Weights of a small contrastive audio-text model: text encoder activation swiglu, 13400 steps.
Rows from block 10 of the audio encoder, named by matrix and row number. Rows with one number belong to one neuron. Each number is 128 + 32 x the weight over the matrix's rms, rounded and kept within 0 to 255. All counts start at 0. Numbers have three digits each.
# fc1: MLP up (encoder.blocks.10.mlp.fc1.weight, 640x160), inputs 80-119
# fc2: MLP down (encoder.blocks.10.mlp.fc2.weight, 160x640, transposed), outputs 80-119
fc1.186:128202159151128135188128161096128176089174130201163128129132155157125095078096097125128128169128107061128050175128128172
fc2.186:128085165145180082128128128128164128080060106185152128155128152110142094154041128128128128041128128143128179105128128128
fc1.187:128168128128214088128128128129128155153118151128128128128098128148078128128128128128109128122160128128128131128128113128
fc2.187:128119102154131152144148085128082115183128128161107128170128100151146128183128128128082068166128128172128097128163128061
fc1.188:199128128128240128128128064089128128068128083049171128159126128105128128128128176117128114128128051128185128128186072131
fc2.188:151128096186128128128179176035128173023123128128128158091128128092128128140128128149128128128128086128128222128179077128
fc1.189:128128128128089182165128110128128145128062128116069125128064125179149128183128153086128128128103128128094161159128073128
fc2.189:128128128128128113107152175174146128128045128120128128142128128128158096128102172148128079128163128151103128128128128139
fc1.190:211145128128170128128128138173128128167128128128128128128128128128128128128128083128179128112128085128107128137128131128
fc2.190:213075128179139128128233030130128128181066166128189131128099108128128078114145125128070128128128141128193128128163162149
fc1.191:128090077128065128128128141094128058128147128073171128128042102077104128128130128128128128128091128104128154097147117143
fc2.191:128156090128128128071087095128128167128128171128092150164145077108108138135160189128128120128128128091128050128128076135
fc1.192:128035128128116128184247089100131120128128092128128128128072151119100090128058128136128128128128128128161059128112175120
fc2.192:189128186128128148078128128128128046128128099128130081128036128154128136066128158131128107174174128186132128128128128128
fc1.193:136128134149128123135118141134119128128139118128150138139128104122128128122128146128128112138114128113115121128109114159
fc2.193:128137141128120128128134105149137128128128128128144138128152143144128118128140142119128128128115120136128143128121135118
fc1.194:150219128139106076128128128128128128128128211128098128112128128128116128128128089156146128158128144034128249163226186128
fc2.194:128128128138128068128163128094128157137090061069128186128128128181128100200128128128128088128128128128128128128128128150
fc1.195:128128128173125126128103043128174132128203071128112087128128255128149128128070193128157128128128085133092128128128128128
fc2.195:158117110128104128134081067128189177080062104164128128109128085049128157083128128128128128128158048128128128128128128152
fc1.196:094184188054128115168128128128128068198128128155128077116128170170128081128128181128159161111128128174117128128090148128
fc2.196:128157154128128128128117166178131154128162128128094128128128166128128128083174104190061098128061080175128151189128090127
fc1.197:128111120165176128190128138128128128128128128128128128163128128066128128097164090153128156101163128128128128119128128128
fc2.197:128083186128128128128156085128128128128149128128128155128128097128133128120100128114128148128096128128201129128128115128
fc1.198:128128128128186128134128128036128128128182128128128128128128218144063169024128036128186128135128084121128128128112128128
fc2.198:118128123128128128128107128128128128128128128179162091155153128128128186098128195087120139169080128128128110128160128057
fc1.199:174128248128112128128128128128185210084128128062165123109179128067128176128076022118128128128158128152128128170128116152
fc2.199:128180092148128159107128160185128109094197128118128128035128154128162151128182128109128128150077158128128139128128126085
fc1.200:128128167128167128186115138138191159132128089169128128188128128118128128128128245128185128128152139128128163214167175128
fc2.200:186102102128128128128128151128128128169128128128128128090176103128111128154128128128110128118089128130090128128051128128
fc1.201:128156172128162128128128128128128067128128128170197116128128105128128128158128255127177128159128128158128216128150128128
fc2.201:112128128128128128128128128128099128159128128146128128150141111128107128128128157128095116128071128128107087128127128128
fc1.202:128107083183128127128117172128128128128128156128161128128093174177128153128108128132216128169128059160128172160070128153
fc2.202:083128128128128165128078210149059128158191128107112189128128160128128128128128186128089139128128128109128078215128085128
fc1.203:128100166128138128082161128128128128141048128079128112128128128199070167128109155159128128125163128121120128128180032124
fc2.203:073112162119172110129170083141128128128099103134128128128046128019128128103106128128118102128166144128177062128184076128
fc1.204:135069076128116101184165077140048128205128128128144241128092128120154128155128128162128128128128210128150218162160058128
fc2.204:131128128165128128065128128175138150128128128156087128041128131091128128070128128128118128128128128083128064080128156162
fc1.205:128142128096122172158071128128172089092128128125007128128128071128128179125128128128128156063128169128120143128128151143
fc2.205:128088128128128172128128128083128128128128128174085128195128063128128128128128128128106128120173128128150057088094082072
fc1.206:128128121074128099192128094049148114134128153185128128128128128128128128128128143123128128171128097104128097128128106152
fc2.206:084128128128092117170128128128128128128186128134128128144171128116128128069128128128128090128101139128081128128128190148
fc1.207:128128149056202128172160128128154128165128128105156128128090128139106103128128128128128156128094128128128201144128159128
fc2.207:128128128128128128145157128179128128128060128128178128128128045059128128128128128128130128128094110133159128057128138130
fc1.208:047136128174163135128128133128128128128128128128028128128128128085214128128128230112128128167128194072128128140128081143
fc2.208:128157165128176128128128128212128128168128120128128128154128114128181128128128128117128128090128085128128128151128128128
fc1.209:128115119127144128128118128193128178149128085128143128128014173139050103096131128190128128128059128036105147128154142128
fc2.209:248128128128182128152163091128107153100128128128178163128128128086128128128128074128091128118060128146077128128161128108
fc1.210:128095128128154128128084157128126107128128128128128128120086135115130104108080124098128087128128128128128155128111128128
fc2.210:128128164128128128152128128155062135128128128153186128213128128128128128161128158128128093128128128128128091165128095128
fc1.211:128126219096128128104128173128128128161109105128123115102101070128128106030128128128201128208128158165128185195128082128
fc2.211:128088128128128128128128128149160128128128161095121128128146128128128132128128205128120128128128128128187128078089150154
fc1.212:106138147091165128128128128126192215163128104128142156128178189128128172108128128128128185088066128168128128154183183128
fc2.212:099099185129112104107188128120128163128128124114128128128086152128113128128128128094115128097099128104170128128128148159
fc1.213:077153128105128128175117128128128128188162128172159176128128174128128102085176128128128115128051255103095181092141128109
fc2.213:255128128128128128128128094060128128194085128128128128077128086128105110105128128073079072128128128128035076128105128128
fc1.214:146077091085128128128128128168172127228085139128128097096128217067128062128128128148170128156128128028128085071128128128
fc2.214:128165173128072158128128156154128128128059181128116128128128128003118128144174148132056115164126075056113128128128128089
fc1.215:128119128128157128128110128128128128121164128111128150128128105107128219040161046128173128120128128147128152102128128207
fc2.215:149128225128128128155159099146128161083174102128128128190128128152128138081092128090190129128073128128134128128064128128
fc1.216:128145198128227154158128053128128069128204128149128240128149128138128128128065159128128128128128128128084121128158101154
fc2.216:100128128100128128128128186149200179146175168072096128182148128099128196219128132128128128128081128100089089152128128128
fc1.217:101098040062128051128044097128176120128102140128162128076159128128131102169132140128173130149128110128084128128125208189
fc2.217:128128128128128128128128128128128128128113128128082207128128128128128045128128192124044128110128167128128049149128141060
fc1.218:128163181125128128128128191164128198112128213128128120128128128172128147064151128128169128128097128128128151152166025167
fc2.218:128102094100179085128128204128128128128169095041128139128144128117128072128128173128058128157128128128071128124128128128
fc1.219:108128128079128128128131128128128171128101135100128128158128144128128059199030129086128128194128065128110082128091128128
fc2.219:128099164089128183091175128175128128118128081128128128195128128128128128128168128128128157128106095128187128149183128098
fc1.220:127101128099119142156128189179128079128128082128188180084128141196175128145176178128132128236128128054117128159162128219
fc2.220:128128128128108242216081128128113128219160190081128128183198157098177128128105170148130175128138072131128128128201128128
fc1.221:128128128128097128151128128128128108128128090170107128128131169186128128128055185139192102097182175169143128128128128154
fc2.221:128081082128191203128077195109160157128088082184128081152082027073112144128128153156128128167128114127128128059128154128
fc1.222:108059114128083128128156128182161128117045143125166128151128201146082128128128190153147128053141156128045148128187128096
fc2.222:141113128126154210128128128123128058128056057161128128117107128111128128081128128134052077166128126128128063128159098104
fc1.223:128103128091128133128128128102185157158128055099123128048119222199200102100128197207200128195128128128128168174102216155
fc2.223:123093112128128187227128128152128128128128185128076128128128173156167128128106195128128128103106128083179128164150072157
fc1.224:128128106110128106128128128164116128141146128152128128128076133128106135102108128116128139146104128142128132128157128157
fc2.224:141145107114113103128128079143128111150114128136114122147132128128128125096110165161108155156115128128128159119128139142
fc1.225:128190128128128128169163171128128128060128086239093091128064128128153081128050165128128140172180128194128104128095128128
fc2.225:052128128180128101128128080116128102112091089170144218128128158093128128189128128128128128109087128128128203160146100159
fc1.226:134128118064209128128128151128128128128141154233128188154128099045120017058098180128128195128128128128128128153140128128
fc2.226:098128128128128128083128148128128128148128128128128116128128128034128128132041128149128166128128128128159128128128128128
fc1.227:128128056128177128128128188218128128175070091141111128071128128111062084195128166159126160167128128128122085103128144159
fc2.227:072128159128128128128128131141128128128058128128137105128079141060128128128168128103068128128128088128128190128184128128
fc1.228:128128128102088139128128128128168128128064124128128177128128069073078128186128128133128128165128198128156175157128128137
fc2.228:064076161184128128094074101128169114128193128096128128170140128182128130128128128121128137150128128128128098164128128128
fc1.229:128128128098088192197180120153185128128134128128128078128128128142128085128160147128128167051177187128128050169127216171
fc2.229:128128128128128128128166128131168101128105185108128186128158128128128164128128128128102156128056099128128128128178101128
fc1.230:128092128147128128137128128128159128187171128114128176083128121121128128143128210110099128189158128128138144166128128128
fc2.230:128128161128143128128097151128128128178181128097079128128195128158128164149105167128128128128069092125128103183176118081
fc1.231:128078138125194128104163088128133128128128128128055128128100118109115098128128031128177128128128128128128047186160128152
fc2.231:161144161082141106112128128128128128165128099185153113175128128128128128092097128128086128128184128096104128128128128114
fc1.232:128128128128146183141128128126128128149128054081046078128128153102128079128180128128128128147131128128128168128128128144
fc2.232:121118095128128221128084174160128128128035135128128167165128128128128170128128203128128174128085096046154101128128128128
fc1.233:106128193128128059186068128114108128147139058128110128134175088178128120128128128128128153128128102068128128143114058144
fc2.233:050128128128128128128128149181150128114128104128128136128088063180135093128168167128096108128128128128128106128116128141
fc1.234:089185112128125087160097199128081128128119122204128128075166162128128147086128128178127128166128128076110168128186162128
fc2.234:255080128168128140163144128168102128128128139128096128092088121070128098128128128128061128128076128128128117106172128067
fc1.235:128128128074128128128128128128086084181128128128134128128097148116075162128128237082182128241128128128108213113128128159
fc2.235:077128128128128176084089130128119188176145133128128128149172098128109150128128157128103128107070128128158039128128128128
fc1.236:128094128128128128128128128073134128074128132128128208128091204128101128128128128161150086224128152128128170128134103134
fc2.236:086128126077128128128092128128080100128236128128151128147128128128104124086128128159073232178169128128081128198160128128
fc1.237:081195128128128079212102029128128103128069176128195198128128066110128128183128128087156128095072126125128128134084076128
fc2.237:089168128128128128041128128128128128195128118128164068195105147074128086139128221070104080128128128128114133083128212128
fc1.238:163195231128140128194064128128199095128128105055128177128128128128128207128128077128151097172128128128116091128155199128
fc2.238:134110105128082128215077061128128181128183061151196128128128247125128053228099035128083157164102049095128182128128128083
fc1.239:128128128128128128066128128073220128128128081168128128049102128128128128115107128073119128149160115079128074141129140128
fc2.239:128128128142128128095075128077140128096128128175169181159023121102128128086138128128103128128128128128128155128128098128
fc1.240:107122122128138135128128128117140128122116142128134121128135133128128128146118128128136121121128136123141145128128128135
fc2.240:142120114128128128114128128128112137128157135128166128116120111119119134135128128128141128119128128134111128128109154119
fc1.241:068128128155174128086159128074128128128070128165054128128128128128128128128128205128128128128128245115128128180122128163
fc2.241:214128157128178160070128128128052156128159128128128128113168166128128128128128128128104082081075128128108128128093187128
fc1.242:093113128129128184128057067128128128161128128128126167119128106128221128128081094128169103080175128146128106128128122167
fc2.242:076174128128086094128128096214128134128128089128161168128128128128085184128157114199128132128055128128064128128128161120
fc1.243:131128075164128128128128173128116196128128163083128213128148114121076128133072105128128068128128158133128158128128128113
fc2.243:128128092128147128074128128154128128128079115128128128128128128128128128167128097128128150128108128128035128128128128156
fc1.244:147128128075177209128174211128153128128128128214128128109128163128166128014116075128194102088110073069128128128200219128
fc2.244:086172055157128151105128128102128166128128128153128128102101182128103128156128103206083128161114128128128177160153151176
fc1.245:145128092128128128160128128041128061111083101128170128129128073165128128128128118154128128128137128149128074156042128128
fc2.245:128161105128128128128058076132128110128087128119128160171128201094036157181087071112101128101076066128094160116078073128
fc1.246:162138128113128126204095128112104128164188046011128157128128148128139128091128128191132103160141104128114128101225128128
fc2.246:044128149128128187195169128128128187128173128187128128128128185128128128202128110128089128128139106128171163128174095118
fc1.247:132156125104128128128094128191128128178086112047128227096024183128112128056118128128128128128104108098128194089228128208
fc2.247:255074128119128174128190082128128109128082128128128058108128128058128099140128089151094128149128217128190115119174089067
fc1.248:130166128097148195057128128128128090128146210058128152183135147079073221153085065128128158128128211150167128128156070168
fc2.248:019128066087153128128184128129128058181186128132129128073063128182128128114128121128162102158131100111160050128128206091
fc1.249:110149181128160128128128121194128128128159128128101128128120109128199128103128086150128128153128128128044128128128108088
fc2.249:085128186147128128093128128128123094133075062160196190198149128128164088128057119160128128105073083101143128128109128157
fc1.250:173122106125128165128128128255077097211128128128033128128128117128128128128150128128097133128115122000122128128110128116
fc2.250:128128188128078125128113128180128103128128152128165128107081162031128128128087158088128128177128123050180128203203128091
fc1.251:128086128128128119113128128128128081128131203122077077128184049128128208095128204128151128128128128128128128127128085167
fc2.251:128128117167128176128128128128128064128066146128143190160043128092161128128125128115042102128128084193178128129128128101
fc1.252:194128128037128128128128128103128202128112128198128163128099128124093128128141128128128128073194094128128089146186128128
fc2.252:122131162098080128081128128128128162143128128140191128167151128166128125128128128101093240128128128141121128128167128128
fc1.253:085128188128085060141128179128128059153128144184097128128131128067128132128162128121128128128203128128128114128061128169
fc2.253:087128128128175168128099128128128175090128128100214128128128000128162163128106128163128128128128111128128128128128128070
fc1.254:156128139128068128128128128149158166103128128107128128128128128090128128023188128128128128128128128128128128126164128128
fc2.254:128183128135128097128105128091128149128167167008128128067154128128128127128128128128073128142184128128128128130113182138
fc1.255:128128054128187099128128099128128128128171057128128128128166235032167087128090163163121179129128156128078128222128193172
fc2.255:128128128128111187128128110128128109128128128128128128128151128149148128128128172100128128076073123076128128128128128100
fc1.256:128128073121128128146127128128059106070207097128128128136051161059128133128111073128128128128162139168128146128212128099
fc2.256:128128051119128128160128128137152147179128128128128128106144174071172105130128128115128132139128115128128208128128128060
fc1.257:128063183084198148128128128128128128128126128128128108128147044128128203128174221099142128128128128126091053128128128128
fc2.257:084128128128128128128128128055100128128116128128120208128066106092128128128128159128089128128128128218128089110128128128
fc1.258:128188128128165155178179128068165173121128190128106128128104128128162128128200128148185128176128157074080072128128207188
fc2.258:158128128128194128128128104197166128057128128128128128173187128128128128093128163135128128086070171128165186128153128122
fc1.259:150128128128128128089128175164128128147094128128128172168128071134128087138169128128179170176128136107128135120128084161
fc2.259:143082128137095128128128128092207127128128161163064128200128121128128128139103151128128064128163128149128066128160176128
fc1.260:065128206128128101128202128113162142128128105108163149143128128128128072128079128128148128128179151178128097128128128163
fc2.260:054128128188128128128128128124128033128057164101154128129128128189128128152128128075107128117091128165128128208128105128
fc1.261:113128206128063128151229128128128137180128128092128128094182128087128108128128128140036128128143128143128186128128128169
fc2.261:128149128128128173097131128156103111097186188128103128128097128128128100164197135128128128173128155110128128128128128128
fc1.262:128081128128128128128128128196149115131181128128141128090068172055129167064076076128128077128129084023128167150128183128
fc2.262:128168178148075128098128128128199117128128128114128128128128205040128128183128128133128128128128128128128128128128128145
fc1.263:128128128128128144142128152128128128128128184128134128130128104128112100093128128128128128096128128099128128128128128180
fc2.263:030173101128128128148128128194128107128128128057110128128128128128128128149128151128112128128156128089128203095158128069
fc1.264:110088128090128128128093128141127128128128162000161128128128101185064188128203128128098128128128128128128149109128128128
fc2.264:128057128078155128109155128128196166179188047128066128128128124057128128128052061125105119128186110219138128158128107128
fc1.265:130128160103128103128128183051128086112062154128128168128128119104128170133128188128128128128128128180128078128159065128
fc2.265:075128128128128128118128176086128091175055128128128128128057118087153128128128128128076179128178154195128100128128094113
fc1.266:120128110128161225184201171128128128128107183128128128128128126159128067050146035050128068128128128128128067128128255128
fc2.266:095159087128128157128230128128128128089147195183222128128128163128113114150174128128082173128079128113162189128128128128
fc1.267:128128177128178184146102128128128021128128128128128194128128128182078128191175175128128191167128095128093128128060059128
fc2.267:128164135128168152128085052184180128128087113128128128076128128128132128128128128170128128128095112128128128128090128046
fc1.268:170104128128128148145071131135177128188128069128128172192128128128128108128041079128128147168128024141104094130079177128
fc2.268:102128128128170128177128128128128145128046123128128128128128128128138128128128128072099089078128115128129128128128128128
fc1.269:114133114128202128128128128115128093128128128177128128081154128037115175128125128128119128128128169128149128101123159128
fc2.269:128149128128128136128128150149128128128128145128140128062128161128128197069128128102128128128128112128128178128128128116
fc1.270:128128077171128167128086128128160128149187200128079128128128184044103128128125128128144128128216128128154137172128128160
fc2.270:070128200128050128095128128128128108132128128148128128102166128128128166128128128031128114131078115106128128128128117128
fc1.271:128128128075075128150194158102077128128061128128193155128128128154128128085128128128171171127128127212085128128128128128
fc2.271:075091163128104128128107128128061191128214128128128099182128128126128128128128197152110128128128128128171128128128175229
fc1.272:128128128170128128128098048128128078128128128128128128105128128062128128128128128135060128157128128056161128128172112128
fc2.272:053162153128140166072128144128128128128128128070173128179128128128150128084125161103112165119089115097094116128108128094
fc1.273:171128128128128081153220128134149128128128128120128180139128205128128098079104072153132128128128131128128128157200128128
fc2.273:128094176128128121128128128128138079122128128097155115068069150128128128094164128128090167179128128128128189128161128128
fc1.274:128087142128128091200128096128113147128088128128128128128128128128128063169187128128158149087092154128106128128128128140
fc2.274:164128182128152168128157128167154136128128128105128145195176110128128128062128128180076091128128107128201128151163109125
fc1.275:118128111128128128145128148128109128128128151128128128128128140139114128099128144118161149139128123108147128145106128166
fc2.275:099150145128128128128114128114150118140137134128151128151117114149128122143128128099105112128128128156128151147128128128
fc1.276:171128129128128128106128128128128128049128128183128128188128128128128119154128128128128128161128128128128128128171152115
fc2.276:117112128100128128128128171128128158128157128069199128128128128054152126103118163175128128157128091128128141094128094087
fc1.277:128128128128150128158128083146094128109189104128128165128203095128146163128128152115136128128073072145209107128128128162
fc2.277:031148128128128128169215167166156128174105161128128149128128103155160158128113128181115128128128128128128157128162078128
fc1.278:069100080128128128150128128100128120128128128128128098128128197128093097128128150108085183160086056131207128162086141128
fc2.278:128128128204090128128128093157128128128128220156083128095128191128091128039101094128102128181151108094096128176128131091
fc1.279:128240128186128128167128128128128128128128128128128140128128128066128128128128123143128154135128077128128128128132110128
fc2.279:128128166128128160130128128151128130128128221190195128171109055128099207128154128128089128128128128128128075201052128066
fc1.280:128128128128128166072128174128164114128135174170128128128128098173128082114123128184088148128131151007128128128128091141
fc2.280:147094202139128128066096101128047128110128128128128153128128128128105150136146128128183128157128128180166081173128128092
fc1.281:064177040128053140178169167125128119128194086128101128128106141138128092128128128128128128128092128189128107128128128128
fc2.281:179128128099128153086120092107171190128128128128097082168128181105128196073164184149125098128191083131128167128115144121
fc1.282:128066128128128117215149198128172140183128093173125128174128128071093069101128128173102144098128128089151226169155172161
fc2.282:173128183128128128128128128168154179128128113148059128168164157183128169079128104128142189128128148128171068090128164134
fc1.283:058081142128033179081130128177155103128053054101128179128069061128108114128128183140128128191128133128089128128128128147
fc2.283:048128142176067128084082116128128194142189128106128128159167128160128128128110170128128176128128134168202097128128108128
fc1.284:132128128128134090119060128128159128128092173128128128106128215085128065128128225128128128128128140019128080128106103152
fc2.284:128176159128128101128128118201087104128091203165128128128128128079163177170049255056128128069128128064128183128186068052
fc1.285:128128128128157126128128115128128119128128186128128128171087219164128233112078073128155128170128065197147097128128173128
fc2.285:072112128128116189151128128093128130128128128128165090128154159128108214128128226081128102128128128128167128128128128128
fc1.286:193128128080106132128128162128128079203128128157128128128128058038171128151128128128164121128128128128128139147128140164
fc2.286:128091171128082128145065114083141140081195128098128153165128158188128128128082128128097100128128128128128128128128128128
fc1.287:113156142128072122165099102128113128128128167108178128128135122128128164128093088142105128158116128128128178128147128186
fc2.287:224128128128144128176199128128078080126092119151187106121128128128148057179169128128104182168077128128161128135128071106
fc1.288:150128160065139128128095128159128178128187128128112128128077128128128128128128128127147128128128121128133057165133128128
fc2.288:099128102128128128094073128128128142128131063128140115128178128128128128157128128154099128097095128128128128154100128151
fc1.289:128144128126180128128128090170128075128085128158128128132128124128128128205128233128142128140188131155128178176128128128
fc2.289:161128114136128128128124128085092128128128128148128128128128126104128128154083128128128102128093108128138128128138128101
fc1.290:112128088128128128185128128128128072087123128137128128128128181128082058112091128128103128128104128087082068186147129128
fc2.290:161129055128089118128165128198120128089128128128128128155166128128128104128166128202077128183128128128194128105091075082
fc1.291:130128174128128045156128077128128083194114128170128128059154156186089134128128128130128128088118163094128128093085128128
fc2.291:128128137128128128128156190197207128158128128128090072086071151132128128128128128079095128111128128128128113176128128128
fc1.292:116128160082128045204156097128126128209154094128220114128128154094087114128128128159128128115128188128128128101032174151
fc2.292:134128128128122093128127128128191128176179128128128128123124129120092157006128128182084128162053128147123128208148128128
fc1.293:128128128106128106128214157177128157201161128128152128128155128128048051111096128128128150085149128066128128128128128128
fc2.293:129082048184159185164128053129097101128107128183128125166128076170128118085099128144128058103154099152173128113128097128
fc1.294:128106128128139148128118128112128128128098128109128154132146128128128128143128128113128128128128161128156128070161144151
fc2.294:177144128128136128128103143128145128141143110094077086128128128083128104108128128160104128151120103128128128128128128128
fc1.295:128060121139128128044110128140128128100083128128079174128128165182128150126133128201128144128128128128129124128035128128
fc2.295:123149128128128160150105128217153128128035128094133128128146128128088128128051128128070128109128105128200197092128068128
fc1.296:128156175128128100187128040069128128200149093128128128189128183181128128128128143131154128150128131109128066128065180163
fc2.296:128098128128205128128128163150128128168128128170080128128114103128128128128128128128078099105128128178131189201128128128
fc1.297:128134128128128128128128110056089101128128128128153128128205128158128078128169091161174128202128128128203128128128174162
fc2.297:140128098030128128083128128128128173130006132151128172128100074143128143080128128128101128128128128128128176167128128128
fc1.298:128044201121128128128128107195128062095128129128128128128159128128128128128128128142129128128070022128201128100128128128
fc2.298:128128128128128148018099076128128163126151128110082128128128128128128102128143143128128128128128128128128119128128097126
fc1.299:128068162128128128128079128187088151117112110128215124128143160135128099115128128128199128149128053164128128145073153128
fc2.299:128074128155128128128128128120162128103128173209160160128128128080128161128128173128093143058066128128104082070170120128
fc1.300:128128134128170128128128128109128079089155128176128084128151075091136128159128229128149156162128128128128188128128138128
fc2.300:102128128128150128128115128128087139128128109152174128172140104100108128160095152139128119128082128128128099148142128128
fc1.301:128131107185128119225125162107139166107128128128128128128128189128128128098109163128128038145128128126128128115128128154
fc2.301:208128128128128076179172128128173128128128128128128128128128170128143128128160156128128128128128082128183089128099074128
fc1.302:136206128138128128095111122089187185158128128128105128255102118116128165153128141128183137128100102128128128054128128136
fc2.302:159128128108128128128161079128105158128072134103173166189128087107170054128128128204128128147206128149159128128128133169
fc1.303:136136128128195128141157128128128128128128128103139103128098128128128128080125128079155128128090069081128188167128128128
fc2.303:210128128208128128049128128188102128128021128139128159128182128138128130128128128128128128128188164128091128179128128128
fc1.304:128128199128128183128148121128128084128128128162128128128074168128128128128128128128159190128128096163188091128128128128
fc2.304:169128128184128163151131176168094128145100128128128128157128163128074128128093118184080090128069128222128128210200178128
fc1.305:128133128128128108138139104117087116128128093107142128135136128098107128140128137128128135135128141105128140128145160167
fc2.305:128153139105112118150128128107112121128128117128118128139084114121118142128114128135128136128138161139118128158107128111
fc1.306:108143128167184093107128099128128128163128115128128128128169128128204128128068128128110106128196157069128128087082135128
fc2.306:105128220195128175179128111128128132128195143128203128079128128128128128099128128210072141168095128128128152128128128117
fc1.307:128104128133128148108093128128123128097128128138128162167128117104128128113128112095128128128128128121107128128128128148
fc2.307:128170109168137128128128128128109110128103107128128115138128151128157100128128114105164108128128075128128128136128163149
fc1.308:128177128186128128128085128100128112128129128051210128120128128123090160128171101166184128103150128170203082128128195128
fc2.308:108145100128128134128128128098160102101128128128128158128128173084102128242128102128065160128078104157096128128092096063
fc1.309:183128128128102128128128128109128128233105128133128129128117101139124128128128201128128154086128128039148082128173000129
fc2.309:089128175154128093128128128208128128128118067128115128089128121042128128172128153138128111128148128113128085147158128096
fc1.310:110140054128173173083128128128128187128053180128128237128150128069128102069010128150137173128128127128133213108128128128
fc2.310:255054133128128177150128122128128128173071128128100046128128052089128128188145118128078112128128128122188128128128128128
fc1.311:128080030128128140128128128128128128062128128084128179109066137081145088128128128097107128220115127128128168205128068165
fc2.311:128128128168170128082064118128128128128128158147095089128128128094111128113128128174128118099196103083128058128128128128
fc1.312:104182101187225090128141059128128113128177255106086174059128128112081128128158150128128128128083058128128198128128128128
fc2.312:091190128128166128128128193128128099174128166066128184160128077092128115128128137128128128128128128140128082128128091128
fc1.313:148182128128128055252128128164128100085094045128019142128183202128128128085128128128128138128090151128136113203083064169
fc2.313:128128128128128149206093137128186248041071128128128161216128128128161202128128180147128071179174128128192128128128128128
fc1.314:128128128102128128128128117128128128128173128063128217118026128115128128089107128128128154128081128088128128099103128198
fc2.314:227128137128128141128128128128128128179128164128128128138117128128128128128108080134059128128128199152129128116195128128
fc1.315:128067175128199170096128062128128182163122128128077128145128128180101072128125070166128137128128128128111060128128179171
fc2.315:099142128128128042128128128080148044128128192196128119128128128128128128128151128044111128160092128128107143128128128128
fc1.316:111128058128109128109128128134060128128128106128026128128128128099128128128128128128107128128158128083128128128165123128
fc2.316:128128204128091169128079170158128128128134128128119128128128208128048128128136163084128105167075121103128128128089128128
fc1.317:128128070128107184087128113064209064136185155128128128128091149148128128102067078095128128112128128096161128128128230114
fc2.317:128124128157128087128128092075128128174104128128187152128055128178079128061128128128128128156100128112172128098128128128
fc1.318:156212130128212115166128144123128152128121125128128128128161128128160128115083197128128128128128091144144157128125128144
fc2.318:105099154112144128069128163128177128148158128129128199161111094108128171153128149128103142128079117128157099128128112128
fc1.319:128128126128128128184092128128139128193128128128128128128120128128145128128128128128128128128104180128086189154128128165
fc2.319:093104128128094128167151128128190128142128128128128064157191112130128116092128173128128135144101128147128128128128128152
fc1.320:164128128110128128215100183128122089111052084141115123128128128128128120128128111128200128147128209128128138128128128148
fc2.320:157062128128128143152123174128141128128128166133128128134128128126128128124128128133068143128164077128134128128128128128
fc1.321:128128197128128072128128128128188128128168228118069128128166114057128157128128203128082192128080127128119190128128128128
fc2.321:082168128112128093128128128128177128128203128068128179128128115098128085128142128120128128106128128128128141128166128137
fc1.322:043068118128128128044128128128128128128128198093159193128123084128180128128128122128128128091128128128160129128128128128
fc2.322:128128185128128128105128128128083235128103128077154128128164040128128128128128128128207128092017098077128128070128128148
fc1.323:128128216185116128101051208173128168128128128113128128128128148139128079177079209089128174195125059084128128128107113135
fc2.323:128132181128125170128095182168144128128173133128128128128128230145128128128083179128128128090054128122121128128128091128
fc1.324:128128090116133074128128069128179128159160096128223128128070092128128047156128128128172128128167128044093064088128050094
fc2.324:145128056128128128163057128128155128128128152181128128128128128128128068131108187128072085034163131128144115128154128140
fc1.325:171128128141128128128128158093128155128123067132071128128128128197128128128128128128128128128128128128128205128144109165
fc2.325:077060151128128128128073128128084159128048128195072195158128102167128097128128141128128128128128128128128040128128128114
fc1.326:161128128129128101128106140128128118128128138128128172154128110143142128128128128113146128115128128116156128128102128164
fc2.326:128090147128164128106147171144112128128135128120128128101128100128142128098159128128135148128128128115156128128168154128
fc1.327:171049128166128128160069128185128128073128149128128128101128128128114128223075128128128138128199224128128071093128150128
fc2.327:128150128128128078128150163177208128128128169165128128107128128128169128195128128087128128128067098128128128219188084128
fc1.328:128062128128066132173128146113128176106104128128165128154128178128101097177128101108128128070128128128145142128128143128
fc2.328:100128108128093128069128128169128128128166128118128128128128128196128128128147070034128128090118128158100102128128085128
fc1.329:128128128128128128040191128128080106128128128191128128074133128128128128163128128128128128116128041128161128128128070128
fc2.329:188128128146128128191128128119128057128128114128161128128128082128128162128128128128128120212147162191128128175128128177